{
  "arch": "vit",
  "model": "sound classifier",
  "dataset": "short read English sentences (LibriTTS-R)",
  "train_examples": 26041,
  "gain_aug_db": 10,
  "n_mels": 64,
  "hop_length": 320,
  "input": "log_mel",
  "spec_augment": true,
  "win_length": 512,
  "targets": ["voice"],
  "num_classes": 2,
  "norm": "layernorm",
  "norm_position": "pre",
  "activation": "silu",
  "mlp_ratio": 4,
  "head_dim": 64,
  "fused_qkv": false,
  "bias": "all",
  "qk_norm": true,
  "layer_scale_init": 0.1,
  "parallel_block": true,
  "inner_norm": false,
  "patch_size": [8, 8],
  "conv_stem": false,
  "layers": 14,
  "width": 256,
  "positions": "learned",
  "pooling": "class_token",
  "mixing": "cutmix",
  "label_smoothing": 0.1,
  "loss": "cross_entropy",
  "init": "torch_default",
  "residual_init": "zero_last",
  "optimizer": "soap",
  "beta2": 0.999,
  "lr": 0.0013,
  "beta1": 0.9,
  "shampoo_beta": 0.999,
  "eps": 1e-08,
  "precondition_frequency": 20,
  "max_precond_dim": 1024,
  "one_sided": false,
  "adamw_lr_other_params": 0.0021,
  "grad_clip": 1.0,
  "gradient_noise": 0.3,
  "steps": 7500,
  "batch_size": 64,
  "epochs": 18.4,
  "lr_schedule": "wsd",
  "decay_fraction": 0.2,
  "final_lr_fraction": 0.01,
  "warmup_steps": 150,
  "weight_decay": 0.1,
  "adamw_weight_decay_other_params": 0.05
}
Rows from block 4, named by matrix and row number. Rows with one number belong to one neuron. Each number is 500 + 25 x the weight over its row's rms, rounded and kept within 0 to 999. All counts start at 0. Numbers have three digits each. After the name is the row's rms in percent of the matrix's.
# fc1: MLP up (model.blocks.4.mlp.fc1.weight, 1024x256), inputs 0-85
# fc2: MLP down (model.blocks.4.mlp.fc2.weight, 256x1024, transposed), outputs 0-85
fc1.720 104:518504514504482509506511500504502483508462470467472524520520462516463524516512523472456525463519495520511457476503470510491499500483496489505493522477470527471483495518531491496504511471473477510499500526500496520494518452518512486519515452489471473506503524
fc1.721 105:496440528513513457479524502506502491496495514541520550502510464488484527511495517523482485531516468537478531508525481520459490501505509492491507480525530500540543481527468524515505482522502497464461518478508488498492533487506528496447480478532476552534496455
fc1.722 097:510520486493506520502520489535499493425486518470469563458501458489551542502541486524525502476525449484507499554517489497498454504500483471543490502484482488510471480474519497455496506503479492492531493500522515498466509492534484498499513504514512518505547503
fc1.723 102:510490525508528525475514473515475466492536463547502490479475460513492507503553531454508531482534540508499485425525514523492457500543490523479509498488503505530496462491465509445463508506501495557474536481485488469467489510457501499494538509480503507498447503
fc1.724 093:524542557504483509507520459514511531501482483503471529529487456492491508491513512498485531457490446497571504512511482479473527513504511484512482504508508497514496503460500506461487555500466467487480475481496500512484465479482486492536473490541466496503548463
fc1.725 103:500511478526455492469477485514502533486453504484522481519525480482505519529489502476519486487531507477490499452535537532505467488514542485505512514495490500483483503483506476516511534462482488509538494464508514493532461532483511489497537490534496467500458520
fc1.726 101:471515495494518511526515480503523492503483522493465417505461486524512509526498516511486515522561516501538500497478518519488539471498481505523537574552484490509500519485501487511525462486503504556501527511485484529516491499510511516482501482517469511487519471
fc1.727 108:507482481525461495498520517478494473509494471466516527525488503481496484526537477520460524483487467503482512489476460472509541499503465489526482518473527514497517520495503496476504497483455516539463542533501526543486538491479501507500481518457489509498538505
fc1.728 100:488454533513478486483526505503477496466512491490547453475472485520490481489525452495544506500505526513506457502499465505526464524494507452504518541510496476466490495501541510494541530460493471486529529495471469475504484474488502492483489517476444460505475510
fc1.729 104:528523463539465542554508472504550506487466504467511494511478514522537458545448491507543485504500493504495523529541531481491514518568497509486465475488506535542494491508495482479509529505503467525522506487465487485527514460522439525511529511459496482501480453
fc1.730 094:516533486518539460481491494528486503490463520496488525523524514499529515491480482505514503505535477523473534514457429473491461499499500510466495521443478504466493516508456496553479465525455478503500488504498484471504542518517539565495512500497527508507527515
fc1.731 098:500491513469509461461456490477525511492495514502473495486526530497508492465515503481455529521509524523483545492445481499498482518460473508526474507508489522484503508482504507506454472502475502505441517514496477483535495493447515501478524523578504538538452492
fc1.732 094:507471466518495506505483491515524530492493484522508541526540561493521459484490474484489499488465493486497472460446467500498518487535533506514533524523506495485498557490517498477474505484508450482532514517501486507549522507461510487474520487482525524530474499
fc1.733 094:476513472505469516476466513517493482512501494521507466499509499516508501519492546545500488514501494528495485550484562509511505485493565506469516497537501558516535512509454537497467497511514455485492507484509498514508499508467504486486513535484468502461545533
fc1.734 097:490511468477462491486538515484499447493475510483551462446534494485493504513524486518522516503495458517518466476539508507507508508481439501535511507488543496506535530524497493507508507543463488517453479494452517442491527475505549488530509457431510483528539525
fc1.735 100:494489515485517490447489478524483472456487498485485480467460451502472526470483489488527503488509476466491514505503542474492488497472501522469536497511509488498498474508458511460464509464465512493509498507470496507494453476496506488525498453549527493512473477
fc1.736 098:461470488496515510513535489554484488546536512521523502476482504518497476546499529521488520545519505507477515550543534540526477466479448514486477508530543459461489543556470514465493472527477507497501503512496480451475492531514474483525522449492465490483491508
fc1.737 094:495488549508472475502495487485492511534509509454537503474492484548480510533533535562511486496501528534517521506510519501487484437479494509469503467481478516479516477478499517496514485490504538524461481492555513463525462456510500520493477460541490548501495524
fc1.738 103:530498497502504467505498565493517462512502492471487471500497486500469545543480500502472499507512520525529524480517517512512518522490510528471512462455487498510520466506471535508493580451507521494495530500522570508502501539424503499495522494468482511489494480
fc1.739 103:510467465515525487475528439504512534484497515511509554518519550508512466476470505492495483472542489464504495482493508509532479487522476467474530528510523495518485508498449490454502432501508488505479477529490533506518500484527530491526487505515491506549538559
fc1.740 097:486477523491492465458503510474533522518497541507490504539524476482486491474527531479519459508518483491483510544513479480454493478473507473474496529484499488470535476518507502536510499480476488500523498527484513523429526513539554488572469483500560543536497505
fc1.741 103:532472504506490483479506494492482502529552503491563494478489511509517505540494515472493483506475455468454505515450520517515496509480489449502508537479513486543515509515496493493495500476541517504537519486539487514485488541569491469445517518496474511513521511
fc1.742 097:494538496519505475492540470536481505493499546485476530523484550503525489479495479498517503443486482482503502477546495514523534469469470469498528479513482473527495532533514495496413499452465514495537498521462494508522520492510468539509491447580488510502507499
fc1.743 104:508558496542508478504503514511488517499515535439499548511491509518487507501471499513486477524511479533463519536490514504444497464510513488510519490501497474503525499496491518462559471499467482521530480526501549504457517510466487479491473528489514485511513519
fc1.744 099:533479504475535486519516514468479476501488513518501477506472437515529537508479520468518514499498518502524515496493492476490520478449507493497467463492479478532498513499480510540459518541493470517464509536494511545508482499510532494521476505529504503496510493
fc1.745 100:499520429504501483450458537484469526539448528523503479504461513545504480475435472524520502485486486502547515478449493474571491492505502494528479520490502514519492516495496510506474474499478512520529456473491522502519528511476486524490465483532482500491485509
fc1.746 107:485496490501515506494480439484505464510505501440507479508489506525482476508489484502507503482490457500498525470477496496538471493501515539564491525498510515475482512519515506531539490516511514510521511434486489483485479546479483457469485477513501529493469485
fc1.747 101:528512496502519440485507438472499503497509540518541463476542535527516504515512559509474517525477474498514575486499543523491492510503524493502442493483486482470518519488469469486494551515523436473488509537452543487494490503468506529495485486500452530483485524
fc1.748 097:454504541514479532451489552466484485480501479561507526529466514495508482502486490477480532516517481502517480495503457475522529505505479492465492538482497488477527516492522419472481474533490500491481493490518453420531490490524506444547524501465499526486491538
fc1.749 100:514525499518514518515538521517529534478489467493535527497476476447512478506514479490514540490506489525497486486498513511530513451526474518530499485492523490459505525490506505504481517528452487479514483530527546494565466481538517466480520536470495486524535523
fc1.750 093:524490496474470507482528550514507448502499493480464485522530483498512510486524457500520535486503501482535468496480536510475500464500469511519514518515505503472524492510533501512519503461519479528507482488483484441474543475516512480502492562525499507496515494
fc1.751 107:515479458448497491507498503543497488471476523485479513460509518516530483502486546550564492476442462528475497516491515524543499476492529527517510512527542477527479502477491529485477489547498499471518537504429515503523516515477506501501506475497506456495541491
fc1.752 099:516485474503519527528506437524515477512546479523491540548494478526509527514518513484515562494512504520486491496492513517506429529491472480494487470515498497532520519510529457484538488482525458506502533501507521483429528536485508465537495473578521507532504484
fc2.720 100:505535532504457525457506525473472466494481482496499494520500478506530535492499469474493480509492532482467488486451520452496511513504484474532519496491508504510514507531490478481481521537492504490515523483492461503495486463523485516479488517516494528513475476
fc2.721 093:486532482548519510510462548509501483539516463502516471517455487472500548528509501482477495535487533518498503483477574486506495444508501528512541537512518507516493510499547510469453527471476477514465463486528521501493488547515504456496492486520469505563490512
fc2.722 097:508534503503490489494522485490508471517524531521501432481517517515518479545526490520518487465496491524500534499449491541498470523511524485497528495557509502452524474511532517499498493481548499512526455509496534494489522509483520492465506521503504441491498506
fc2.723 095:506503492487556518530531528492538501508497538510518491538497517550480528478477522506502518502490505498475510494484504523488476517515487516487492455482516494533473524503467512441512487441524522492494510506507465507506505513480516524492493492480481487518462576
fc2.724 087:484534462473506488515516509471516458485472504486520485526497551490467528549498526484503506517512468549461484474517472493535512534506462540450509490523510500493501503508508494492501506489467519506535490502466450512531511511472486485525556547484482545460505504
fc2.725 096:450558476536523527484530499467549492480532450491484516462460520499474501508487519511518494479513518505469513507514516453497548497524471505519522486468504495531522487513500477488475485519526488530458542496513472537516515464514469504480525516475500500469537492
fc2.726 109:453470502528455472484499506501489484494464482552507484499516491491533460500495541501446485512520446515546503550515497506514487493521437496518497505509503487510476507544515532477491481503535481502487519521517509488487525566507500480490484494492465473503473490
fc2.727 109:536487528515502507484525464513455467492564523496493530488498454514522499516527500493478492526495486525551477513432481520472516489591487474489511484477526495482499470471488531523479504493468468477515465509540484527468516542451484497447510494506483528503486478
fc2.728 103:482479524512466545492469477482473468537492548487480529554528501508512503513526474501502542505550494510510470488493545480512496493517490468523493506501540483460494488496504450473485520451497493503509478526501467490483547540485503538514482490503517483499527531
fc2.729 093:520523543504487526522508500493485514510463498525474508488476511501479508493488514522508515499514520539473482488495479484478482523513534456495489507495520491479530519489473498529477480505478528485497499508529525565503517510484450501505495494526507542544518502
fc2.730 097:512474503480439486521440498540535472488458526498446486521488505496520525529492494447494427496444498479494488511534535507510502470509546472501487542495489450488515478523501496462519495478521513497505549498529522525474471498463468515501504516513517492496468505
fc2.731 101:505475472516507476503471496533482524495505468484481493517512503495514482489520533492503498470481532471527468507538451498559466488492515481560498533488482528486490516469481512508514479472493484464484537484536464508477490518515474465479457514465538530543500510
fc2.732 104:454528513496499511466511472486490488496481487486498528483485492512466482493541494505452497555521465509514485468532493511521471450512473478538510531484496522491531521491511538524486551536489537534498502466517524469549459486532493510534508469480460514513460503
fc2.733 095:505524511491495543460512536544489492501520510485454467519511500520501574513486512526488489497467507469455501442511527498514505485456477462517504492501504502531483452532491480537543470509543505509535487530487491480477528493511499480511542518529489537472513511
fc2.734 106:460508548472555541523477525447525511499515534506474488486502510537470509499469479532491463538499521422504488477500511557473529485499529434528498494504489492539459496507506551498527516502466532495446507478536483488488513521481543490469481520521499481506523501
fc2.735 091:531494539526509490508467492502479484448473497499476520492468513445501529499517480462499485504549473545534451528516505517509480503506467490544500490504477502501482459513543512515506518509490537464458461489508530496542534500521537486465474516513511511443512538
fc2.736 098:487479496506550507543501488520522514541511516458492441496477471533489489545520535501493458510464451491542537475507505491513490509539501473514493524514503526516525508496452486517467538510477479512487525546504508539513510483472489484499502507501563501486512496
fc2.737 102:509505513503499494513497529505472493493504443542498477479519520498542488512449491468504467487512574545524511508512492491472552496498478490508508493504484491515523533528525513463533489535477447519506467515535490537493520543520492499509458456517500470471495506
fc2.738 102:533524500491480494473472494473476520468486484463479506529477548443480488481479536485520498469514520500488476506497511516564517494468515526443511521549488482512533546487461506478467550490495510502507515500517451532486526531517508542497507534540513523514491533
fc2.739 104:513482427471501503477520475472479510494496520550490509491499465505501447531564490529506504477511470500532481498531498521510526477489507502517509508498520462512492521510515483520506497518488472479527501494464474520503507520460454500514518489512483491521514498
fc2.740 093:489515505528532506528484506530507526518499527496479467496467498496505506526483474485543516503472481507529449534491488514498502513495484493511520536518464487573495504508489495475479532521484490485486492460513524522460468466479540496507492469527516498505505493
fc2.741 098:515494492471507467476488535528509512500529514475528514437519491494501522543488470471533535456531469460533491472534484532498528492508537503528494467496512546520517486486487522488519499481542516504508509511509522464509434493527502513470474472526467522513510487
fc2.742 099:512523532532464524484497483520505495505452514502497532544450512516480504468462515494451477492547515511520537508507524532501519514490519545492543490479527459506535461479487494513488484494505480493508487535501485520515488521540568524476499451539500482461489546
fc2.743 103:466496500519530515469511507501509523510530537511501520510543471490508468499501482514528500493517481478524472491467537470553522532513540515534487486497522514504484508519463511530502473507485494499481514514507516520507543501506492477472508501468498498490486493
fc2.744 101:452501517502486527488542497532505515503512471538541505466500489495503475492505523500525488504529502553493481507518524493491549496492495479470527532461531505486470475460516488495535480480472510533481511482504502484485504507530522482459515474477534518450515469
fc2.745 100:463501507504501465499534501495492508509497506526487467503502477501480494513477518494514506490509491474429468489539505511500531526498502474521546499514467522474513500534544445523501518546525529503545503520479517488485494442501487501500475506494491493471479509
fc2.746 102:469525544486551534514512473475525502446485494508506514489479513491526516478474547494542477487461526510523535530474501505489551498513501535551512506480495470496449489491490511526540455489495511453480497479486498473513473486484476498528504468541465508500463474
fc2.747 103:476473497466533493550521473463455539476483462524524522477514523526510477482512501540497482499511518484512478483491514521460493544503498486490554524485546528463537518527510454497477476458478507495483497490521516488478470567498530567483471517477510491547518502
fc2.748 097:518498521559506509500498479481494531536458502503513501505554551457505517458531480491509507504483497489488524508513506494510496482503490523507502517471445482476502517508528517483479467480460463497512495519513548502477503508551515549511475469527528508497494496
fc2.749 110:487492506490474501543517466492523489515513504505510513547499498522513522479507482534537477519519495517515538480493499465548481522517505490471481527472509466531486516519480522508519487532495496544534483480519497539527492467510514516523471459511489496484549502
fc2.750 110:515459506474492484498519505504480502509479485500471497506472525543504466451457467526512492510462488460527495498482474532504515489495529486491518507493532512494511494523499532549510508458499535487499522487526498489509512521456497520449479498552505507512463504
fc2.751 104:553474497527499480529504483479487478549477509482518502494495550476443505477515504519477506488508554511515488513531512496473500498516488516523541479478513525479511495477516468497532506483488534487498516521470490520526502463477521462525503524469500507476494510
fc2.752 102:516496480472484498491483471525518533501495472526525544511488494546500467484472491504468517492506513496493487466468535516475490448492496486497490490520536544504510471488504508483498478492513513505508521545508497474447473455470513499534519531462502459494504516