{
  "model": "sound classifier",
  "dataset": "short read English sentences (LibriTTS-R)",
  "win_length": 512,
  "norm_position": "pre",
  "bias": "all",
  "layer_scale_init": 0.1,
  "patch_size": [8, 8],
  "mixing": "cutmix",
  "label_smoothing": 0.1,
  "init": "torch_default",
  "beta1": 0.9,
  "one_sided": false,
  "gradient_noise": 0.3
}
Rows from block 2 of a small sound classifier, named by matrix and row number. Rows with one number belong to one neuron. Each number is 200 + 40 x the weight over its row's rms, rounded and kept within 0 to 999. All counts start at 0. After the name is the row's rms in percent of the matrix's.
After each neuron's rows are labels from the 100 clips, of 14976, where the neuron reaches its highest value: "strongest on" is what is common among them. Only what is clearly more common there than usual is listed. The data: short read English sentences (LibriTTS-R).
# fc1: MLP up (model.blocks.2.mlp.fc1.weight, 1024x256), inputs 208-255
# fc2: MLP down (model.blocks.2.mlp.fc2.weight, 256x1024, transposed), outputs 208-255

fc1.329,105,199,249,144,152,236,182,185,259,190,193,169,125,122,203,167,167,273,235,176,247,271,232,174,182,233,156,241,206,213,191,262,209,221,222,190,287,189,171,166,180,199,157,193,195,222,103,173,258
fc2.329,100,131,170,185,152,260,231,105,153,281,150,231,202,225,181,178,155,213,251,266,141,188,182,180,169,185,221,119,126,172,190,142,209,141,159,250,185,179,219,147,208,207,258,133,203,261,208,252,249
strongest on: voice: female

fc1.53,103,293,161,212,206,243,224,177,182,245,118,246,122,126,232,178,245,201,179,175,193,129,137,172,248,199,177,144,216,238,167,206,172,252,196,214,175,213,182,209,237,254,176,250,224,158,243,224,189
fc2.53,107,189,252,234,200,191,161,240,238,104,206,201,223,158,194,206,242,229,126,187,191,267,139,202,174,167,225,217,191,208,239,170,266,137,283,209,237,249,160,211,198,233,208,226,347,288,170,259,196
strongest on: voice: female

fc1.440,104,183,167,105,257,172,255,198,238,219,207,145,263,237,200,169,85,221,223,237,163,244,238,175,208,272,180,181,187,219,172,206,277,151,255,192,175,230,249,189,194,244,211,165,233,162,254,190,162
fc2.440,105,248,287,216,159,129,195,242,259,237,200,226,158,224,182,248,233,188,184,171,134,229,172,244,193,144,247,235,197,100,197,260,196,245,197,278,282,258,186,203,234,180,241,156,195,178,212,176,231
strongest on: voice: female

fc1.287,104,203,217,212,228,177,240,188,231,220,135,189,257,263,196,138,256,299,203,136,198,178,186,173,249,237,191,153,91,253,150,133,173,153,224,116,233,258,240,226,150,240,186,251,167,240,198,191,226
fc2.287,106,196,225,198,155,158,203,204,233,130,238,95,217,99,227,243,154,155,209,197,207,238,141,259,167,206,234,186,207,220,208,241,180,233,196,250,122,183,226,224,177,221,221,226,134,128,136,271,150
strongest on: voice: female

fc1.739,092,136,214,181,250,174,158,209,210,163,198,241,202,267,169,189,268,276,143,221,208,204,239,143,195,236,215,213,213,171,226,221,226,122,93,197,165,229,242,211,204,220,191,219,189,205,176,158,192
fc2.739,101,162,186,186,214,234,149,209,220,230,196,173,181,179,247,200,239,203,168,200,185,207,200,155,231,214,238,214,92,177,190,257,241,217,223,208,180,219,215,212,144,219,207,226,178,191,148,161,192
strongest on: voice: female

fc1.214,097,152,238,204,182,173,183,206,217,167,213,247,186,275,206,171,267,127,181,233,135,162,154,178,201,282,206,87,189,239,218,242,221,253,200,210,197,202,223,193,195,212,202,229,142,205,139,130,255
fc2.214,092,197,131,240,215,79,193,208,220,188,230,260,191,147,225,266,223,190,276,145,180,193,193,274,218,176,212,227,179,244,237,177,250,172,245,212,199,173,173,212,146,200,182,100,196,241,195,245,243
strongest on: voice: female

fc1.314,099,150,192,179,153,205,205,269,266,121,277,184,225,212,240,169,244,137,155,233,238,256,216,154,242,213,211,216,237,150,292,185,220,189,235,196,205,197,203,182,176,214,263,230,172,143,209,206,243
fc2.314,101,185,163,171,260,192,217,207,122,190,189,235,189,142,233,214,247,227,200,112,191,231,164,201,157,237,263,176,201,229,157,260,241,215,188,216,199,180,168,239,214,216,106,210,216,171,185,207,178
strongest on: voice: female

fc1.519,104,216,160,213,200,147,185,159,170,228,216,195,130,176,223,150,203,200,188,210,247,147,250,158,180,242,163,68,216,160,210,227,126,117,255,151,305,150,244,162,203,232,168,172,170,161,240,167,278
fc2.519,097,91,154,173,135,142,216,194,277,219,224,180,210,179,216,241,250,234,215,247,183,198,239,209,142,180,235,172,195,197,197,237,206,203,242,214,240,179,161,125,238,221,173,189,171,172,194,211,193
strongest on: voice: male

fc1.13,101,188,213,226,256,180,189,249,254,238,202,199,212,192,124,253,181,265,134,203,213,126,217,215,152,180,207,127,190,250,237,160,207,160,228,142,231,161,202,181,140,159,181,125,233,193,222,169,212
fc2.13,096,176,147,211,212,146,191,202,164,233,212,245,233,163,138,154,178,179,221,203,191,278,207,219,156,202,233,211,262,275,228,155,215,191,188,241,185,216,181,200,181,176,166,240,159,214,205,219,238
strongest on: the word "he"

fc1.637,103,201,180,145,249,186,191,203,238,141,182,169,175,148,295,144,222,181,206,218,214,140,230,157,205,138,143,170,241,188,202,243,190,166,186,240,199,213,177,176,191,169,220,227,223,195,243,174,244
fc2.637,098,208,199,295,222,179,210,239,240,173,168,206,221,230,212,258,161,167,203,206,163,168,131,254,145,210,224,141,237,132,210,203,244,131,230,238,192,201,212,222,194,180,357,200,188,240,149,183,219
strongest on: voice: female

fc1.502,101,181,212,220,278,199,138,248,203,221,236,180,141,197,148,110,138,91,219,161,188,206,206,198,137,224,145,256,221,230,206,281,156,210,191,199,267,267,263,155,240,186,186,212,180,159,176,228,244
fc2.502,101,234,147,145,215,182,170,189,229,242,253,218,205,190,162,236,160,217,131,185,233,234,205,188,198,226,224,175,209,208,150,247,243,265,221,274,170,191,178,171,230,199,185,196,164,230,213,183,173
strongest on: voice: female

fc1.209,104,121,273,238,198,177,192,139,213,165,209,173,234,172,189,209,252,143,262,264,137,259,140,232,240,136,186,217,237,170,166,223,193,231,155,195,181,168,170,147,279,222,184,215,232,193,220,186,188
fc2.209,100,194,169,192,197,172,224,192,190,239,253,203,179,204,210,170,128,259,160,208,205,263,155,166,174,128,255,157,201,215,259,205,190,193,236,228,221,132,189,178,271,102,211,215,226,176,118,180,177
strongest on: the word "he"

fc1.422,103,204,225,166,274,263,314,222,213,230,206,207,218,236,180,203,134,206,239,188,207,250,184,111,192,248,250,224,259,211,218,170,248,191,173,242,215,168,185,198,199,199,101,204,261,219,168,205,234
fc2.422,099,131,202,209,249,147,201,227,232,226,197,237,222,198,188,240,138,182,225,173,194,160,151,188,171,201,225,162,175,213,135,150,174,200,211,167,210,227,230,159,170,225,160,173,200,238,267,164,218
strongest on: voice: female

fc1.136,102,245,208,179,203,174,210,205,215,226,196,203,221,144,194,166,157,256,185,205,228,172,253,213,236,164,198,188,271,281,165,221,204,196,177,235,171,243,222,238,177,232,170,236,221,206,187,214,198
fc2.136,094,168,178,240,232,141,246,246,198,176,208,220,189,243,209,207,176,210,215,286,215,253,137,228,208,232,179,243,237,163,159,144,157,218,203,197,254,212,142,176,168,261,228,161,227,256,221,205,176
strongest on: the word "it"

fc1.559,111,187,196,222,146,204,199,226,250,184,183,157,202,232,187,226,221,243,301,195,205,216,251,208,198,163,221,214,184,186,147,233,210,218,165,189,217,207,221,213,257,175,222,184,195,158,285,196,235
fc2.559,108,189,261,227,292,189,245,224,205,190,148,212,215,230,110,248,208,164,155,238,189,209,217,239,179,232,194,161,288,218,198,184,255,221,210,205,195,197,145,213,168,252,206,222,193,185,285,172,208
strongest on: voice: female

fc1.733,100,124,198,186,236,263,205,261,247,223,228,202,155,168,277,286,227,245,198,187,117,197,167,172,272,110,185,261,240,218,168,165,173,257,259,187,255,297,264,240,155,196,229,279,235,225,240,162,237
fc2.733,102,186,212,152,269,217,200,194,226,195,258,220,221,219,181,234,203,176,188,281,147,161,203,159,258,176,152,167,219,160,246,167,195,201,165,192,182,185,204,229,220,236,180,195,228,218,133,194,187
strongest on: voice: female

fc1.620,105,138,202,153,102,195,229,168,224,209,197,221,213,187,246,179,219,171,154,101,157,186,232,173,206,235,129,255,215,153,262,176,259,237,153,142,187,169,186,164,162,209,225,219,228,232,173,186,212
fc2.620,103,247,147,256,216,272,269,214,243,235,172,137,189,114,218,217,153,188,235,157,240,127,224,203,167,201,152,171,131,272,219,279,227,210,203,203,178,250,138,205,197,197,140,227,232,115,206,124,222
strongest on: voice: female

fc1.719,099,205,177,131,235,173,176,265,196,263,227,131,230,171,154,252,174,195,246,220,212,265,230,218,184,184,221,189,174,239,126,215,201,201,137,234,224,176,196,225,146,223,195,111,185,164,277,190,221
fc2.719,096,218,176,224,189,148,267,208,149,179,205,269,173,172,191,180,226,233,269,146,218,255,218,210,112,202,266,238,169,215,225,177,227,198,182,209,176,209,253,177,198,294,212,196,126,179,218,156,236
strongest on: voice: female

fc1.261,096,161,231,240,245,214,185,121,247,140,288,174,160,180,158,261,289,161,232,259,176,182,226,158,232,254,163,244,214,200,191,156,174,189,190,196,168,197,214,226,182,123,166,180,162,268,202,210,241
fc2.261,104,248,160,175,217,267,153,269,156,158,214,76,280,135,261,150,255,208,195,213,169,139,168,145,207,194,230,139,241,232,224,189,280,200,125,225,145,287,215,216,120,128,245,139,176,173,131,209,162
strongest on: voice: male

fc1.79,105,216,186,247,151,303,225,188,235,224,256,184,223,185,236,253,142,253,225,173,246,255,193,209,138,188,195,176,148,233,217,185,210,232,221,165,169,173,254,234,158,141,137,174,181,248,251,192,172
fc2.79,107,202,197,239,166,195,201,200,205,177,156,190,203,217,243,255,292,263,180,218,194,131,222,253,232,169,217,235,202,225,205,83,296,198,184,240,134,138,238,238,216,119,206,210,156,184,277,167,188
strongest on: voice: female

fc1.49,098,266,214,236,156,208,236,190,213,295,197,126,189,199,242,171,177,230,212,230,125,214,221,240,238,149,189,135,263,202,169,183,198,247,189,214,267,283,183,160,205,173,214,184,276,164,203,154,183
fc2.49,103,178,330,226,179,151,159,210,257,213,219,169,187,187,178,174,192,304,114,194,204,248,230,159,249,244,176,184,180,256,243,206,243,254,191,173,207,190,197,148,219,201,216,131,184,252,196,265,167
strongest on: voice: female

fc1.757,106,199,242,209,173,110,165,167,203,171,237,203,199,164,154,191,185,211,215,246,133,282,226,260,169,219,164,169,220,145,189,209,82,147,247,236,163,201,196,221,247,193,200,130,122,149,246,159,238
fc2.757,107,237,246,182,253,162,220,256,136,172,255,242,173,280,205,158,132,174,161,247,157,153,155,175,184,145,223,175,197,116,219,212,165,213,228,204,169,232,169,251,203,207,143,208,126,202,123,206,227
strongest on: voice: male

fc1.154,095,247,187,149,199,176,170,124,259,181,172,196,252,233,238,212,250,277,204,237,215,248,192,248,240,274,143,216,182,231,198,269,201,201,183,208,223,170,186,198,136,169,227,220,169,195,245,206,215
fc2.154,093,251,228,208,206,129,175,240,130,212,148,240,144,204,209,180,246,228,233,236,245,204,132,150,157,214,209,209,236,252,156,218,196,212,231,143,134,183,239,256,222,202,174,172,169,229,221,226,168
strongest on: voice: female

fc1.682,104,248,178,233,164,197,245,135,188,150,165,138,173,186,191,205,147,182,213,136,239,258,178,118,150,163,207,228,153,112,188,233,270,165,236,233,249,188,162,236,192,264,160,160,156,237,219,185,247
fc2.682,106,246,186,132,278,216,111,183,243,249,191,235,261,260,293,186,177,236,227,171,192,203,246,160,236,195,194,198,216,236,169,189,218,219,193,238,187,109,265,138,218,180,140,202,213,223,193,207,190
strongest on: voice: female

fc1.177,113,225,173,199,137,153,150,256,216,184,154,177,224,182,164,165,244,139,184,122,178,212,202,236,223,224,167,178,188,131,219,235,194,135,202,253,192,209,184,206,228,230,240,199,186,199,215,199,180
fc2.177,109,190,244,216,183,201,196,178,183,227,158,147,172,222,175,230,260,194,180,246,217,132,160,162,184,155,189,129,187,156,195,171,282,140,225,241,191,192,187,257,151,131,172,262,204,235,168,155,189
strongest on: voice: female

fc1.97,100,241,170,145,184,237,107,265,185,131,199,147,226,224,220,201,227,211,237,219,222,190,116,201,206,179,179,165,200,228,253,141,221,303,208,244,211,237,192,179,201,262,160,194,195,195,202,219,248
fc2.97,100,125,180,236,219,233,162,247,227,179,226,226,244,190,208,257,219,105,303,203,258,179,142,249,203,131,139,160,217,202,251,169,264,225,86,163,225,246,149,257,146,155,235,319,169,201,200,245,125
strongest on: voice: female

fc1.166,104,205,187,167,207,157,150,182,156,245,197,224,247,207,255,202,168,161,152,231,148,155,243,205,256,202,191,195,135,145,174,138,245,175,189,326,259,153,137,225,150,290,206,197,202,175,208,198,145
fc2.166,097,142,163,220,101,200,212,211,134,277,226,135,203,183,157,178,201,195,87,138,123,272,217,200,196,156,207,252,215,239,217,134,174,168,163,176,151,221,251,220,183,153,190,140,224,236,215,155,224
strongest on: voice: male

fc1.760,104,177,150,178,217,102,211,102,212,208,273,163,228,233,189,194,167,193,176,226,165,165,221,174,212,174,209,206,170,161,212,183,242,165,229,242,255,183,157,216,58,223,293,239,203,190,209,167,266
fc2.760,095,244,229,170,250,188,230,211,122,136,263,282,201,154,194,172,261,261,183,137,226,163,208,222,245,146,123,170,103,210,219,188,187,234,184,182,147,174,162,167,188,181,236,121,136,183,209,212,188
strongest on: voice: female

fc1.677,096,205,210,303,222,206,162,199,246,241,208,186,211,247,220,138,250,269,194,193,228,224,228,227,200,210,266,270,263,147,211,184,201,144,213,237,151,217,188,146,169,183,214,140,268,180,200,144,236
fc2.677,103,146,227,198,296,158,191,179,148,196,239,226,271,169,282,204,216,219,300,267,258,241,132,221,274,197,271,170,162,200,225,214,196,177,220,198,210,232,247,152,249,221,179,165,206,199,228,201,148
strongest on: voice: female

fc1.232,106,214,196,182,293,220,309,123,184,190,213,224,222,159,184,209,190,125,147,239,258,179,248,173,176,194,206,248,219,202,205,186,216,136,176,197,206,212,230,182,187,206,84,258,144,224,168,287,269
fc2.232,105,190,211,215,202,265,221,245,252,153,173,210,136,189,136,185,167,275,225,228,225,186,145,196,215,241,256,195,181,172,137,178,171,128,248,155,179,144,171,247,173,166,213,134,285,158,251,198,172
strongest on: voice: female

fc1.541,103,247,223,119,177,227,224,208,227,176,222,102,168,129,178,208,270,157,285,296,255,209,214,193,198,174,289,186,228,175,201,243,157,151,194,249,142,145,209,190,236,211,221,172,224,204,117,208,157
fc2.541,100,184,172,249,218,190,201,188,220,265,224,288,289,233,133,195,210,188,192,235,246,202,214,241,146,160,137,219,219,217,217,210,175,173,229,168,193,191,198,225,178,168,178,143,228,170,256,246,281
strongest on: voice: female

fc1.141,098,166,208,194,197,176,200,190,194,181,135,181,245,213,204,246,168,212,111,168,132,217,177,171,226,263,207,171,191,178,252,212,229,184,172,118,171,197,161,200,202,153,207,228,238,231,110,261,224
fc2.141,107,89,189,202,203,166,223,155,231,223,200,175,200,177,199,148,136,200,204,166,223,186,260,252,147,196,303,220,226,149,208,188,226,207,168,164,199,189,217,165,234,216,125,183,181,150,173,262,161
strongest on: the word "he"